A small self-supervised image encoder, trained from scratch.
Model: 10.4M parameters, 32-pixel images, arch pvt, norm layernorm, activation relu, patch size [2, 2], depths [3, 6, 3], widths [96, 192, 384].
Training: soap at rate 0.00097, 7900 steps.
Data: trained on photos of plants and fungi (iNaturalist), 90422 training examples, 11.2 epochs.
Rows from block 4, named by matrix and row number. Each number is 128 + 32 x the weight over its row's rms, rounded and kept within 0 to 255. All counts start at 0. After the name is the row's rms in percent of the matrix's.
# fc2: MLP down (model.blocks.4.mlp.fc2.weight, 192x768), inputs 0-95
fc2.78 106 [ 93  91  96  91 128 114  73 114 118 119 181 177 130 134 117 126 100 136 120  68 167 165 194  95 124 176 143 157 112  80 149 141 108  74  94 120 104 148 145 150 129 143 182 178 103 181 149 162 129 122 156  97  72 121 171 135 128 140 122  48 173 165 119 184  83  82 139  77 119 137 121 114  91 153 104  83 147 107 175 147  98  97 111 142  92  83  85 196 165  87 121  83 120 127  89 107]
fc2.79 095 [136 236 102 120 157  89 153 144 128 121 138 148 109 149 104 106 112 185 147 160 117  76 155 132 222 128 112 103  87 105 146 144 106 140 127  89  53  92 151 118 148 134 136 140 123  98 124 190 169 109 139 157 153 148 130 169 103  81 116 144 111 106  97 171 136 100  95 166 148 130 172 177 106 156 136 130 101 155 166 129 147 106 134 115 150 122 142 106 122 144 109 144 145 133 164  68]
fc2.80 100 [117 137 113 151 152 126  92 150 132  74 128 176 124 117  94 123 101 184 185 142 173 137 207  89  75  74 129 126 124 132 128 154 110 125 129 109 142 131 108 102 127 162 135 137  97  99 103 182 133 131 121 139 129 159  76 107  93 157 198 141 161 125 154 106 114 105 149 122 115  89 196  97  59 126  93 134 119 149  81 130 161 152 186 119  64 140 150 125 128 154 146  60  93 156 105 141]
fc2.81 100 [126  58 125 131 145 124 201 100 148 108 101  90 146  97 116 158 114 153  93 175 132 145 129  95 186 167 119 145 125 165 104 125 210 157 151 112 186 156 153 163 134  90 142 187  77  93 180 190  72 144 138 141 132 144  99 112 169  93  88  90  96  77 111  99  86 174 175 109 140 144 118 112 161  76 105 138 134 177 150 119 102  94 162 183 120 111 104 111 117  55 130 132 125 155 164 149]
fc2.82 103 [119  94 144  89 172 119 103 165  90 173  88 132  74 153 146 161 181 157  92 119  92 114  93  96 146 126 114 160 173 133 140  99  68 102 101 104 137 164 178 121 121 112  93 121 164 113  84  58 129 119 142 175 130  96 108 164 121 170 124 111 143 132 173 135 146 127 153 111 104 112  91  80 101 145 118 154 171 128 119 165  95 176 157 160 129 147  63 171 143 184 110 138 138 106 126 138]
fc2.83 104 [180  98 110 110 156 113  78 152  74  90 137 101 168  90 139 159  93 103  92 149 165  78 207  90 186 109 117 163 118 151 142 131 146 169 141 118  79 155 129 137 142 140 151 145 128  93 116 106 149 178 141 175 154 161  92  39  60 142 156 150  93  97 121 104 143 118 110 163 147 124 158 141 100 106 134 159 145 173 124 185 146 144  78 150 110 146 100 229 102 220 145 133 148 122 113 137]
fc2.84 100 [176 110 165 187 172  98 132 133 106 156 122 131 136 159 144  84  72 144 105  84 122 112 194 196 118 182 117 147  73 162 129 124 179 136 161  88 128 157  93 129 106 133 151  88 120 147 120 172 112 131 109 105  97 168 170 115 143 132 190 132 205 127 106 158  55  90 111 100 133 106 115  78  84 111 152  90 110 128  96  90  94 127 126  67 134 169 111 143 131 140 171  99 194 149 100 129]
fc2.85 095 [105 155 101 179 209 195 129 149 152  99  97 150 110 168 138  84 155 184 106 124 176  99 123  60  85 125 100 128 109 122 112 148 132 171 146 115 120  82 129 218 134 139 125 176 104 155 158 145 130 105  83 171  49 166  74 150 158 142 144 111 154 129 111 133 160 107  73 136 114  82 159 192 154 143 142 171  90 172 138 129 227 147 145 135 102 166 134  99 151 104 147  76 172 164 133 148]
fc2.86 094 [130  57  56 106 136 143 134 129 155  87 149 106  39  93 123 120 154 150 135 111 106 191  89 127 118 157  99 135  96 131 161 102 127 201 145 104 126  97 146 117 111 165  57  84 183 141 108 198 160 107 158 103 131 139 148  98 148 152 143 122 123 166 137 154 136 126  66 107 143 112  62 155 153 103 151 123 127 150 112 123 137 109 112 147 136 118  97 114 109  84 130 149 116 117 132 108]
fc2.87 098 [177 158 136  85 138  98 126  87  90 130 123  82 150 132 112 121 161  74 112 162 169 118 173 120 114  81  90 137 105 153  96 129  90 115 167 146 179 202 138 145 154 129 148 117 137 145 166  94 106 173  93 171 131 122 160 148 113 153  94 119 165 100 166 112  87 179 117 109 104  80  86  80 112  97 156  91  59 122 163 159 201 124 131 112 145 148  76 132 137  97 112 121 128 165 143 129]
fc2.88 102 [ 95 105  30 134  84 115 124 111 138  86 183 201 111 131  63 138 111 124 162 116 115  87  94 162  71 159 145 123 127  68 137 125 154 139 158 123 124  91 154 137  63  89 187 159 174 143 210 187 135 101 100 145  88  88 152  92 134 105 110  94 183 144 123  97 148 131 117 133 144 129 125 102 109 134 148 151  99  58 148 152  79 133 134 190  85 108 100 141 158 128  50  78 120 162 133 131]
fc2.89 099 [159  89  82 110 155 150 212 126 157 132  41 154 124 128 109 139 125 147 106 150 116 170 144  95 128 146 147 171 139 122 130 159 160 178 109  81 147 121 178 143 149 139 152 147  85 108 130 173 121 147 114  86 141  52 113 134 115 147 165 108 153  77 130  68  71  82  73  74  85 124 124 146 115 132 122  95 107  48  55 119 166  98 163 145 128 113 149  98 119 207 123 180 159 102 166 135]
fc2.90 100 [ 93 118 120  99 134 133 135 109  99 158 130 155 143 100 143 151 112 172 122  68 110 153  84 132 136 112 134 149 124  78 105 142 151 154 188 110 158 118 124  95 163 161 116  96  97 100 134 183 154 110 185 117  90 182 116 192 167 109  95  64 154 116  95 107  87 117 107 141  97  77 110 133 105 149 104 184 102  57 200  69 133  82 142 153 139 196  65  63 187  94  93 124 106 151 112 121]
fc2.91 095 [178 171 150 132 119 147 167 127  93 131 146 187  85 150 174  83 129 130 112  63 159 103 114 119 138 144 119 181  48 166  72 124 191  51 129 189 109 134 163 179 121 158 105 103 127 119 155 118 111  45 145 135 129 152 106 211 171 150 150 150  90 191 155 131 143 135  91  86 146 133 128 172  91  51 145 144 144 163 105  75 160 111 119 134 132 186 105 153 101 179 117 141  86 133 120 145]
fc2.92 099 [110  71 100 116 143 147 117 100  94  78 151  93 141 119 156 107 132 159 118  64 161  99 133  67  21 158 147 100 110  99 143 141 138 160 168 209  87  50 130 120 131 174 123 146 191 150 135 122 131  81 150 123  85 174  92  65 134 108 139 118 111 180 124 154 105 113 155 133 150 128 144 129 107 129 175  95 104  78 106  83 158 119 145 101 158 110 155 105 144  95 144 130 141 126 104 136]
fc2.93 104 [131 130  69 133 131  98  79 135 137  85 155 140  96 140 190 165 132 119 173 116 127 125  72 141 157 152 126 204 117 166 134 128 113 120 131 116 206 103 171 143 130 106 145 131 106 149 181  83 165 144 135 104 145 129  98 181 136 183 167 177  94 143  62 156  68 152 146 150 152 120 123 170 137  93  85 150 106 138 148 128  88  52 182  37 177  81 107 150  79 133 134 126 152  98 120  60]
fc2.94 097 [159  96 110 138 116  91 144 136 138 167 137 168 130 116 179 121 132 170 139 128 124  82 170 130 198 149  83 141 167 138 129  97 118 113  49 146  56 148 120 102 128 173 102 118 155 146 142 114 134 157 128  60 140 148 116 136 118 103 140 127 109 153 168 161 157 145 118 119 178  69 166  76 111 109 114 154 129 106 198  94 139 111  90 123 147 188 127 139 134 145  83 129 193 136 123 114]
fc2.95 093 [167 160  94  95 135 116 107 125 102 134 137 121  98 139 114 146 144 113 173 122 108 114 102 122 190 131 189  84 145 161  70 149  97 113  54 115 140 161  71 129 163 127  88 116  88 144 141 164 111  93 138 145 140  77 102  56 121 139 130 152 166 147 145 135 131 149 108 136  70  80 135 115  45 137 107 147 106 150 185 123 178 116 189 120 192 117  82 176  85  62 136  90  88 148 135 145]
fc2.96 094 [138 153 160 131 127 110  95 145 145 162 141 149  94 119 157 127 108 111 199 153 146 145  92  66 120  66 114 124 177 132  73 154  38 171  83 140 135  86  87 102 147 126 127 131 146  74 154 125  96 125 138 144 153 115 148 113 123 135 133 103  67 107  92 143 157 115 154  95 149  71 107 149 138 123 184 103 107 171  49 100 146 121 151  91 157  60 109  88 110 134 123 143 160 129 107 141]
fc2.97 094 [ 81 120 169 219 154 124 144 139 118 123 135 161 105 123  88 186 154 125 145 116 158 134 136 157 145  85 133 182 140 172 184 113 179 119 177  81 152  64  95  68 127 161 145 114 163 130 109 134  82 120 141 122  95 125 135 175 170  33 175 119 140 153 189 147 116 124  95 115 101  96 130 169 154 147 122 164 144 152 104 147 115 118 113 120 181 110  43  92 158 141 141 122 131 122 108 143]
fc2.98 101 [ 50 174 164 127 139 170 125 155 192 207  83  65 132 180 133 119 108 160 165 123 113 104 110 106  93 144 121 167 138  96 180 142 103 132 153 127  89 114 125 114 119 125  83 104 104  87 122 168 148 155 147 100 137 114 114 177 142  88 175 125 172 132 135 106 247 178 101  74 128 128 149 171 129 199 168  94 195 158 112 172 123 143 167 117 180 117 171 136 156  92 127 140 184 117 111  77]
fc2.99 087 [185  99 180  41 127 157 135 110 122  83 107 132 131 156 138 119  78  75 164 117  79 176 116 143 157 123 119 182 134 159 181 158 119 139 192  76 126 128 123 177 122 143 138 154 145 137 171  69  88 127 125 138  96 163 108 149 137  86  78 109  84  87 105 156 184 145 136 110 149 167  62  69 109 145 125 121  51  79 142  96 113 110 149 112  67  99 194 161 139  99  94 139 120 101  92  83]
fc2.100 102 [197 149 142 131  70  96 123 105 130 125 153 108 155 134  40  96  60 129 150 127  97 169  79 121 241 100 138 123 123 121 101 171 110 106 125 164 154  98  82 146 142 173 149 113  72 128 106 151 131 169 147  98  93 104 161 118  41 133 130  89 132 206 159 103 130 139 134 136 124 132 149 155  72 128 162  68 107 190 108 119 126 155 116 171 135 132  93  89 108 159 142 167 136  99 104 160]
fc2.101 102 [151 111 107 105 129 156 112 120 146 105 124 109 128 146 120  57  82 110 225 177  78 149 174 134 115 125 145 136 186 137  84 158 106 148 119 130  97 119  90 113 152 109 178 112 123  88  85 110 153 170 106  99 158 112 128 106 109 140 109 162 111 177  92 106 121  76 125 129  74  93 172 204 149 154 172 214  98  84 193 112 114 139 128 105 118 129 120 178  79 121 129 104 142 157 141 111]
fc2.102 097 [118 151  94 101 127  94 170 107 165 128 182  77 110 140 130  65 112  94 122  88 130 114 184 192 189 170 143  77 141 136 135 159 110  19 147 134  83  75 129 110 135 105 139 166 134 124 134  86 141 130 108 121  92  67  30 138 106 137 155  97 157 148 174 110 159 157 120 146 145 102 156 159 151 133 148 110  69 138 120 104  87 152 129 131  83 169 123  93  98  69 137 159 116 101 142  82]
fc2.103 109 [130  72  70 126 100 138 113  93  85 190 106 121 122 140  90 112  98 187 143 118  56 134 130  89 102 121  79 169  99 100 151 165 143 150 123 110 117 125  93  90 136  91 138 100 157 118 131 147  41 121 157 156 127 162  89 152 133 216 141 145 116 133 149  69 117 150  89 162 102  95 126 111 162 122  86  99 120  26 172  85  41 156 136 104 140  74 129 125 111 127  92 145 150 162 134 149]
fc2.104 102 [140  92 229 171 101 170 167 133 157 130 127 152 146 181 150 114 193 184 115 110 143 137 108 100  87 135 120 141 138 157 157 104 137 102  99 152 177 121 123 139 155  68 155 148 130 141 106 124  90 141 143  91 116 208 174 184 207 102 140 131 118  88 121 106 111 167 170  69 115 155 168 123 113 130 140 144 159 130 146  64 130 161 125 156 103 129 129  86 115 127 191 161 101 154 130 138]
fc2.105 104 [105  94 138 128 107 135  45 149  97 109 194 102  88  97 131 135 103  84  85 125 127 142 126  79 121 126  86 115  82 150 140 164 153 114 181 148 130 129 101 145 111 174 185  86 126  99 119 129 132 148  84 136 127 114 157 162 105 113 124 165 107 167  97  99 141 108 122 163 104 128 146 121 107 155 106 143  85 130 115 160 180 107 162  75  64 114 160  63 149 145 141 126 187 175 134 104]
fc2.106 095 [ 93 166 185 115 154  73 126 114 129 156 153 101 175 113 101 182  86 143 167 152 154 137  99 126  71 117 173 122 155  68 139  90 110  89 192 147  83 168 127 144 107 170 152 102 112 145 192 136 155 107  82 133 145  97 110 105  86 103 102  92 138 110 130  97 148 130 117 142 119 149  97 117 146 158 143 173 133 172 119 187 183 131  89 142  85 174 135 177 121 123 121 113 141 167 142 114]
fc2.107 104 [190 176 114 116  96 138 137  80 152  99 154 179 164 113 117 118 113 126  35 144 100 155 119 126 124  57 148 187 105 105 124 127 113 147  87 120  67  91 150 109 124 115 163 117 175 108  61  87 180  78 145 176 151  78  72 148 100 153 114 145 141 157  91 148 146 140  74 143 189 153 140 123 121  77 112 214 144 102  74 139 114 130  61 136 150 190 132 141 145 143 120 120 180  79  58 148]
fc2.108 096 [154 116 128  90  87 126 171 147 110 125 115  64 167  71  97 136 131 103 139 102 142 123 156 164 148 122 130  57 120 104 125  80 147 125 137  71  84 137 106 117 112 156 100 130 108 121 132 148  92 141 126 127 144 140  98 111 139 138 161 141 154  87  95 164  48 127 118 172 154 117 137 155 118 150 142 169  98 188 141 120 129  95 112 206 112 133 184 158  81 187 173 125 123 155 120 121]
fc2.109 100 [141 195  93  79 126 153  76 126  92 121  74 161 119 136  70 136 125 225 125  97 178  93 131  86 120 152  88  99 135 103 116 140 123  74  91  98 143 134 161  98 143 101 137 178 137 181 120 172 124 122 161 151 128 101 100  88 104  89 134 139 138 121 155 153 162  85 107 144 108 142 148  98 126 159  75 105  95 115 132 139 163 130 122 106 114 129 147 138 110 153 177 139 131  93 117 131]
fc2.110 105 [169 102 174 134 172 118  63 131  91 160 128 170 122 117  53 118  92  89 129 110 122 133 125 171 135 105 111 148  49 128 147 140 139  94 127  84  84 156 150 108 142  62 140 104 178 125 173 156 168 130 138 123 118 137 125  78 115 113 115  94 168 130 159 149 151  88  79 101 163 101  95 135  60 163  85 169 163 126  60 159 149  91 131 185  70 143 146 167 139 149 124 117 160  90 114 185]
fc2.111 102 [149  26 119 118  58 122 173 119 176  88 109 100 114 103 123 147  59 104 101 119 158 112 129 104 183 173 107  70 118 155  97  91  88 141  94  86 166  67  95 139 109 113 102 149 126 158 174 102 118  83 127 132 147  99 101  81 150 125 137 131  69 116 103 121 103 114 121  48 150  85 108 115 124 105 121 111 163 107 108  88 107 129 141 194  97 171  96 198 157 105 114 111 127 135 163 143]
fc2.112 106 [190 148 129 172 129  84 152 119 110 150 117 139 106 118 153 164  89 100 175 106 140 108 147 113 168  80 131 103 119 145 117  81 124  76 137 115 105 179  74 150 128 142 104 139 162 132 137 149  86 127 123 146 125  58 146  49 126 122 150 189  26 148 167  85 168 126 123 140 203 181 101 147 107 137  92 119  84 165 154  94 170 186 163 139 141 213 115  44 141 173 110 108 106 113 122 106]
fc2.113 095 [ 83 146 134 171 101 157 139 130 112 167 172 190 109 135 128 146  29  98 160 130 112 120 110 187  87  48 128 171  87 143 130 157 191 155 139  98 129 166  85  75 175 147 148  74 114 152  66 131  89  92 134 132 126  87 124  77 177 134 157  74 134 151 139 152 172 167 116 145 101 162 148 149  70 154  90 119 136 155 139  98 110 168 100 127 127 133 122  86 166 115 171 131 153  97 172 171]
fc2.114 099 [123 177 139  99 120  75 125  77 101 111 125 100 155 127  98  80 165  95  63 132 139  99 125 137  79 118 150 135 126 115 103 164 126 165 192 179 131 147  83 115  93 118 112 152 205 133 137 106 187 127 113 144 144 106 175  60  96 122 120 180 130 139 145  93 159  89 118 141 186 113 176 167 126 152 123  61 183 203 198 144 189 116 127 138 158 157 129 120  89 215 100 147 136 134 140 158]
fc2.115 101 [118 211 162 130 120  82 164 133 199 153  97 157 133 165 130 101 116 104 127 154 108 135 202 102 120 113 141  87  80 105 147 180 146 107 128 126 124 202 184  83 126 122 187 171 105 125 157 161 163 152 174 127  97 152 167 160 168 114 142 140 186  59  79 137 108 120 117 125 141  99 165 160  87 126 127 189 186 136 100 168 209 133 137 123 108  95  56 198 132  86  89 179 112 161 136  99]
fc2.116 100 [123 120  90 136 133 162 131 119 148 114 146 159  22 142  84 115 164 219 130  83 112  77 116 118 166 136 183 122 152 121  96 156  75 141 129 138 146 136 161 119 158  99 137 112  90 109 165  79  85 131 125 131 146 127 154 167 115 183 128  58  71  96 148 109  68 153 135 136 130 140 161 122 125 179 123 101 131 133 131 162 111 113 126 128 192  97 138 109 151  76 114 128 163 118 113 141]
fc2.117 099 [122 152 110 112 138 108 163 110 149 125 167 131  77 129 127 117  63 123 175 120 104  98 137 144 129 134 159 151 174  98 119 180 111  95 142  89 108 143  79 130 106 126 120 174 136 194 134 132 106 131 138 105 116  97 128 105 133 147 141 155 130 132 141 118 143 139 155  40  95  36 131 158 146 127 140 165 165  95 156 107 151 140 186 158 162  90 114 114 157 115 109 144 130 124 169 124]
fc2.118 093 [159 165 149 142 146 141 128 138 127 222 147 129 107 115  98  79 136 164 136 142 132 134 157 128  69  98 102 133 128 153  85 154 147 136 163 171  96 148 141 150 114 120 111 154 169 114 132 136 139 131 115 179 114 149 165 115 168 136 170 115  75 158 165 130 175 126  90 170 149  90 161  85 196 155 116 111 123 123 110 164 116 175 115 178 129 162 178  97 180 127 115  99 104 123 159 110]
fc2.119 097 [135 147 145 109 156 168 145 155 174 155 147 109 124 154 111 151 145 144  87  55 148 112  87 109 154 109  98  79 104  73 137  75 178  85 146  94 155 171  62 101 126 147 109 110  98 124 108 154 116  68  87 110 105 145 124 162  86  81 165 126 163 145 164 171 104 135 103 111 132  90 122 127 123  93  95 136 143 142 150 157 128 112 103 152 139 102  91 158 131 180 118 187 140 147 117 170]
fc2.120 108 [ 74 171 146 127 141 140 123  79 114 121  64 131 111 125 112  85 112 116  96 140 143 116 100 131 112 131 119 182  78 120 149 108 149 144 137 173 119 162 131 103 145  79 128 168 175 128 129  97 152 125 176 140 124 158 127 170  84 104 120 158  73  89 141 122 157 207 130 123 154 105 129 115 126 122  97 129 122 134 136 114 100 162 126 132  52 113 119 217 150 188 121 122 108 159 174 116]
fc2.121 108 [144  69 145 107 134 116 133 105 135  70 147  63 151 122 138 130 147 127 144 221 137 131 136 142 137 152  98 192 110 102 126  90 130 176 146  63 108  97 135 124 132 180 114 152 135 178 135  90  88 100  94  99 178 109 161 148 136  76  76 112 151  93 113 104 125 160  90 103 153  94 116 109 131 124 123 125 156  96 130 143  96 143 156 132 157 129 140 123 148 107 138 123 190 145 160 163]
fc2.122 100 [184 123 117 174 115 123  86 138 103  96 113  87 105 164 103 143  68 132 125  64 113 144 199 115  75 114 131 105 164 131 127 137 160 124 151 118 107 125  98 141 126 148 129 178 134 137 177 138 114 151 144 101 118 134  90 147 168 104 105 164  65 120  73 116  89 105 132 138  97 157 125 168 156 135 135 130  81 115  98 133 105 143 142 135 120 117 109  32  99 115 164 128  89 120 112 115]
fc2.123 096 [198 158 131 100 144 140 191 102 223 118 108 150 190 161 155 123 139 167 112 152 129 152 141 204 111 158  99 145 154 154 188  96  99 150  84 149 147 148 104 137 113 126 164 163  91 143 112 179 159 141 132 133 138 108 137 145 172 111  91 140  83 161  56 127 131 178 138 159 172 134  66 159 136 179 118  78 142 127 115 194 110 108 143 137 168 125 114 114 130  89  36  88 174 115 134 196]
fc2.124 095 [ 33 120 171 175  85 117 117  98 139 125 170 134 176 136 143 150 113 148 150 199 116 117 106 153 103 170  80 127 132 142 139 201 184 171 135 158 154 160 146 103 139 113 145 186 161  83  84 129 148 146 136 122 143  87 160  91 128 107 112 150 179 110 111 152 195 139 141 133 148  82 133 125 153  86  88 111 160 130 129 191  59 159  84 143 134 112 105 174 103 149 145 142  84 143 115 158]
fc2.125 099 [124 146 156 128 167 138 172  84 123 128 118 127 181 101 195 121 188 138  74 160 199 147 102 171  90 143 141 153 167 122 115 150 139 115 121 167 197  86 151 105 107 122 144 159 118 149  76  98 138 121 120 139 185 111 110 116 168 114 136 159  87 132 124  85 138 191 120 115 163  77 125 102 104 119 116  55 115 145 128 175  80 148 164 126  96 137  93 118 101 120 148 122 167 140 135 142]
fc2.126 101 [162  77  81 127 172  99 125 108 142  68 125 141  80 119 177 125 142 140 118 156 139  88 149 120 184  96 158 107 146  90 128 167 113 149 158 110 133 203 172  99 186 100 139 176 106 125 116 120 109 163 140 144 152 117 124 184 128 158  68 138  92 132  99  61 115  64 103 101 143 148 131 146 158 130 169 140 163  76 172 134 110 148 133  96 164  57 120 158 108 177 169 138 137 131 129 150]
fc2.127 099 [156 143  34 130 119 105 134 135 127  83 191 156  79 104 144 143 131 105 115 110 153 152 191 138 109 113 138 108 101 126 192 147 110  75 147 183 116 115 159 114 145 106 167 147 120 167 141  70 116 123 148 180 111  98  71 203 137  95 172  94 109 164  88 140  86 165 160 112 132 135 163 196 126 118 141  89 164 139  95 178  77  95 127 153 141 118 104 137 142 121  96  96 126 128 175 130]
fc2.128 099 [161 176 125 148 120 130 101 153 126 161 165 120 123 120 110 135 105 165 127 115 139  92 133 134 135 114  80 175 140 172  82 120  91 142 125  91 165 150 148 163  83  80  90 133 190 154 105 103 154 162 117 135 129 118 128 108 121 109 160 115 100 138 121  75  87 140  98 175 104 119 153  75 156 138 122 127 107 128 111 115 179  90 112  79 110 102  76 167  81 190 134 125 128 129 133 165]
fc2.129 099 [156 180 126 108  88  86  89  88 160 188 128 150 127 123 135 111  96  72  80  68 105 167 138 148 193 138 111 102 103 134  63 127 145 105 104 110  97  80 154 135 119  68 131 131 136 116 121 115 117 136 129 119 120 141 120 150 165 108 156 148 129  87 105 190 240  91 109 151 105 147 137 135 146  89  97 111 172 132 171 118 130 120 138  88 145 124 104 136 182 152  98 136 133 114 133 144]
fc2.130 101 [ 90  83 161 127 150 110  74 148  77 160 166 115 114 130 161 123 161 143 202 109 137 122 130 107 122 156 108 131 121 104  96 112 131 157 112 151 103 140 129 103 143 189 108 173 144 122 143 129 114 116  92 171 117 180 175 115 146 151 108  66 159 167 144 155  58 130 141 180  90 151 113  58 112  86 131 135 118 104 137  96 180 132 154 100 171  97 136  92 128  79  76 186  83 116 116 128]
fc2.131 101 [140 118  94 162 116  94 129 134  97 117  95 160 115 111 169 100 107 107 121 228 163  74 106 144 118 175 150 164 194 156 128 139 131 121 100 115 114 101 160 121 122 121 160 136  95 110 152 148 156 126 122 107 125 171  79  70  73  47 128 147  95 134 186 125 130  67 152 117  64 148 135 118 112 126 125 128 120  97  97 163  42  82 144 121 125 156  79 178 121 144  83 159 144 151 186 178]
fc2.132 097 [104  61 153 171 131 154 156 147 132 151  81  68 116  89 121 126 159 186 135 155 135  72 107 134 143 117  95 138 152  76 173  92 106 141 123 102 169 123 108 150 135 131 138  91 147 115 120 144 101  80 145 177 148 107  67  71 121 157 111 123 152 129 122  66 161  67 122 123 126 127 135 126 107 134 122 161  59 144 139  73  87 116 140  84 116 126 159  94  95  64 165 126 132 104 138  73]
fc2.133 095 [128 104 102 104 136 100 110 107 107 121  58 127 188 117  81 163 167  67 138 197 146  93 108 119 183 124 180 142 177 145 149  54  81 196 149  98 127 101 147 115 106  55 121 151 117 102 146 143 101 121  85  93 147  57 121 149 112 209  90  98 159 117 113  94 172  84 129 126 122 174 120 119 126 142 101 112 127 126 136 136  66  97 196  72 153 119 120 160 112 156 108 166 139 138 167  60]
fc2.134 101 [126 116 129 141 140 144  90 168 138  64  90 128 176 210 131  56  95 126 145 181 150 119 171 127 157 148 137  99 175 110 178 158  80 121  96  91 117  96 176 101 141 118 155 129  73 148 137 112 158  71 170 189 136 116  95 161 106 101 147 176 149 129 130 115 124  65 100 159  83 137 144 199 137 129  98 106 102 146 123 167 102 115 101  28 177 110 108 148 116 173 138 155 172 158 124 151]
fc2.135 096 [113 197 128 127 140 207 151 133  94  86  34 142 143 129 195 114 133 113  92 176 131 162 236 174  80 103 119 134 110 141 124 170 132 137  56 121 175  95 132 155 181  80  95  80 170 144  82  90 139 133  90 168 151 140 122 138 157 112 145 146  69 129 166 169 109 138 141 131 170  71 164  89 144 140 116 102  93 135  86 140 116 135 130 128 140 151  63  97 135 176 101 105 114 168  88 128]
fc2.136 098 [145 128  86 122  85 149 125 130 158 144 155 150 129 138 122  86 150 147 155  42 149 146 161 145 143  91  87 150 135 128 172 165 150 158  99 180 163 122 135 138 104 153 191  79 131 109 133 140 102 136 126 144 122  92  88  51 108 107 119 126 131 152 126 169  94  22 127 168 172  91 131 135  75 127 136  82 163 142 191 122 160 137 148 126 156 110  93 118  79 156 121 116 170 143  71  99]
fc2.137 102 [ 91 133 149 123 120 115 152 105 122 123  98 131 166 155 147 169 152 107 113 138 136  72 182 105 103 116 144 101 135  74  87 154 137 149 125 103 166 164 177 108 115  79 170 150 180 134 159 121 142  94 150 156 101 108 166  58 152  46 116 125 143  71  83 110 105 109 129  77 128 114  97 105 153 125  92  70 123 140 187 112  87 154 129 143  73 138  78 149 158 167 138 165 142 143 153  42]
fc2.138 098 [150 180 100 117 107 127 146 134 131 164  79 128 115  60  84 138 129  89 159 111 135 107 149 193 104 112 113 101 151 150 120  87 137 111 159 117 148 113 178 135 105 104 150 111 126 120 152 105 171 164 141 151 125 134  88 146 183  80  93 155 106 108 124  82  70 102  88 123  98 137 156 132 154 170 123 151 129  99 139 110  83 133 165 112 152 164 154 148 105 205  82  74  75 132 164  98]
fc2.139 100 [138  76  98 166 169 135 115 128 106  85 165  81  61 155 113 125 183 171 147 159  80 118 124 116 125 122 189 137 138 138 206  53 149 110 135 114 101 146 120 168 172 107 146 144 125 149 126 117  91 108 131 122 108 165 192  78 100 139  93 150 136 167 148 142  91 171 186  73 153 131 132 148 127 144 129 153 110 113 158 106 145 141  64  88  94 154 111 124 161 121 136 136 139 192 219 138]
fc2.140 099 [ 92 178 153 114 103 116 132 130 161  89 105 128 167 122 134 188 111 158  59 154 168 128 148 129 225 126 128 173  70  95 159 109  85 178 168 201 178 143 123 158 149 116 120  86 104 160 148 141 167 101 108  94 144 114 127 125 188 163  83 145 130 105 168 131 148 129 136 158 156  96 112 139 102 106 125 131  89 115 102 118 108 152 174 150 175  86  94 163 153 147 121 114 131 124 114  62]
fc2.141 101 [ 85  67 129 141 185 144  81 118  58 141 159  73 101 158  75 201 201  80  84 139 139 118 147 102 129 128 127 126 118 150 136  88 137 106 185 138 133 122 114 136 140 125 160 154  92 115 116 148 161  80  94 147  95 197 169 154 120 163 146 100 136 159 153 117 136 198 122  94 117 128 104 155 112 143  98 114 109 121 168  95 149 130 132 133 212 216 131 118 110 130 127 145 170 113  96 163]
fc2.142 093 [112 160 128  85 132 134 148  96 148 173  75 123 162 123 110 116 109 123 134 170 172 145 102 144  78 165 157 157 133 100 137 105 174 163 104 113 108 131  43 176 127  77 123 123 162  92 140  68 130 152 179 114 164 167 130 175 125 130 110 116 164  65 107  72  55 178 113 117  82 183 133 174 145 117 127  84 105  77 158 152  77 118 108 140 122  57 156 111 105 109 149 113 128 119 160 115]
fc2.143 098 [195  85 151 215 152 130  69 153 114  89 116 133 123 113  73 139 110 116  59  63 138 131  96 118  87  80 169 126 142 106 132 101 141 175  92  73 144 103 131 131 189 133 157 102 134  97  66  86 159 140 116 124 101 146 177  81  82 189 152 108 135  82 156 170 156 138 144 128 147 133  90  66  86 135 104 122 100 128  82 115 149 100 110 155 143 114  95 139 165  73 171  95 124 143 132 145]
fc2.144 103 [ 68 156 131 124 134 122 119  90 172 190 121 155 129  94 236  94 174 154 136 126 132 136 110 118 153 111 153 143 170 128 118 168 118 109 172  80 183 181 137 148 178 140  57 122 102 176 149 141 106 136 129 163 100 161  87 128 122 188 123 152  86 101 161 141 170 181 151 150 162 104  95  95 121  56 138 185 110 116 140 113 119 140 163 134 133  94 144 104 141 108 115 157 137 118 147 126]
fc2.145 100 [147  71 147 106 111 162  87  94  74 121  81 137 131 160  44  85 164 112 144  95 129 149 126  95 114 172 177  76 183 135  91 139 149 167 103 114 123 107 141 100 133  68 142 117  99  79 108  79 102 101 138 114 119 146 154 140 135 143  95 131  87 152 154  71 135 140 153 101 115 141 205 107  79 148 121  97 190  81  85  81 132 126 170 179 113 188 134  93 107 177 116 129 137 149  76 126]
fc2.146 094 [104 143 131 186 148  88 215  90 118 154  99 170 120 148 111 183 166 163  97  94 109 144 157 124  88 168  94 124 136 164  94 134 160 139 114  88 141 153 147 155 128 107 153 132 110 102  95 174 112 108  96 120 160 118 212 234 196 135 146  99 111  65 176 103 144 136 149  87 126 116  90 112 159 152 138 119 127  46  85 122  84 154 104 171 163 133  90  80 111 186 147  90 144 133  91 175]
fc2.147 100 [139 150 147 152 135 101 185 135 154 134 154  90  80 130 144 114  69 153 107 122 124 123 133 128 108 132 102 165 178  62 112 147 144 111 178 130 125 149  37 189 136 215 146  72 108 160 134 148  67 127 130 143 128  86 104 132 178 105  79 139 123 114 128 119 147 127 177 113 132  95 113 213 180 141 166 122 140 140 144 105 157 126 143  73 204 161 177 100 158  95 169 168 114 135 112 162]
fc2.148 097 [163 116 131 133 173 133  83 151 113 120  95 136 111  89 105 150 149 154 119 140  96 153 172 176  97 125 142 162 224 172 140 143 150 146  87 162 175 150 163 129 155 131 139 174  80 202 141 107 103 119 123 117 107 159 143 148 144  20 126 145 155 157 117 163 107 110 149 107 129  84 133 146 157 136 145 180 128 162 138  99 150 128  78  97 121 106 118 125 174 169 104 113 157 140 133 180]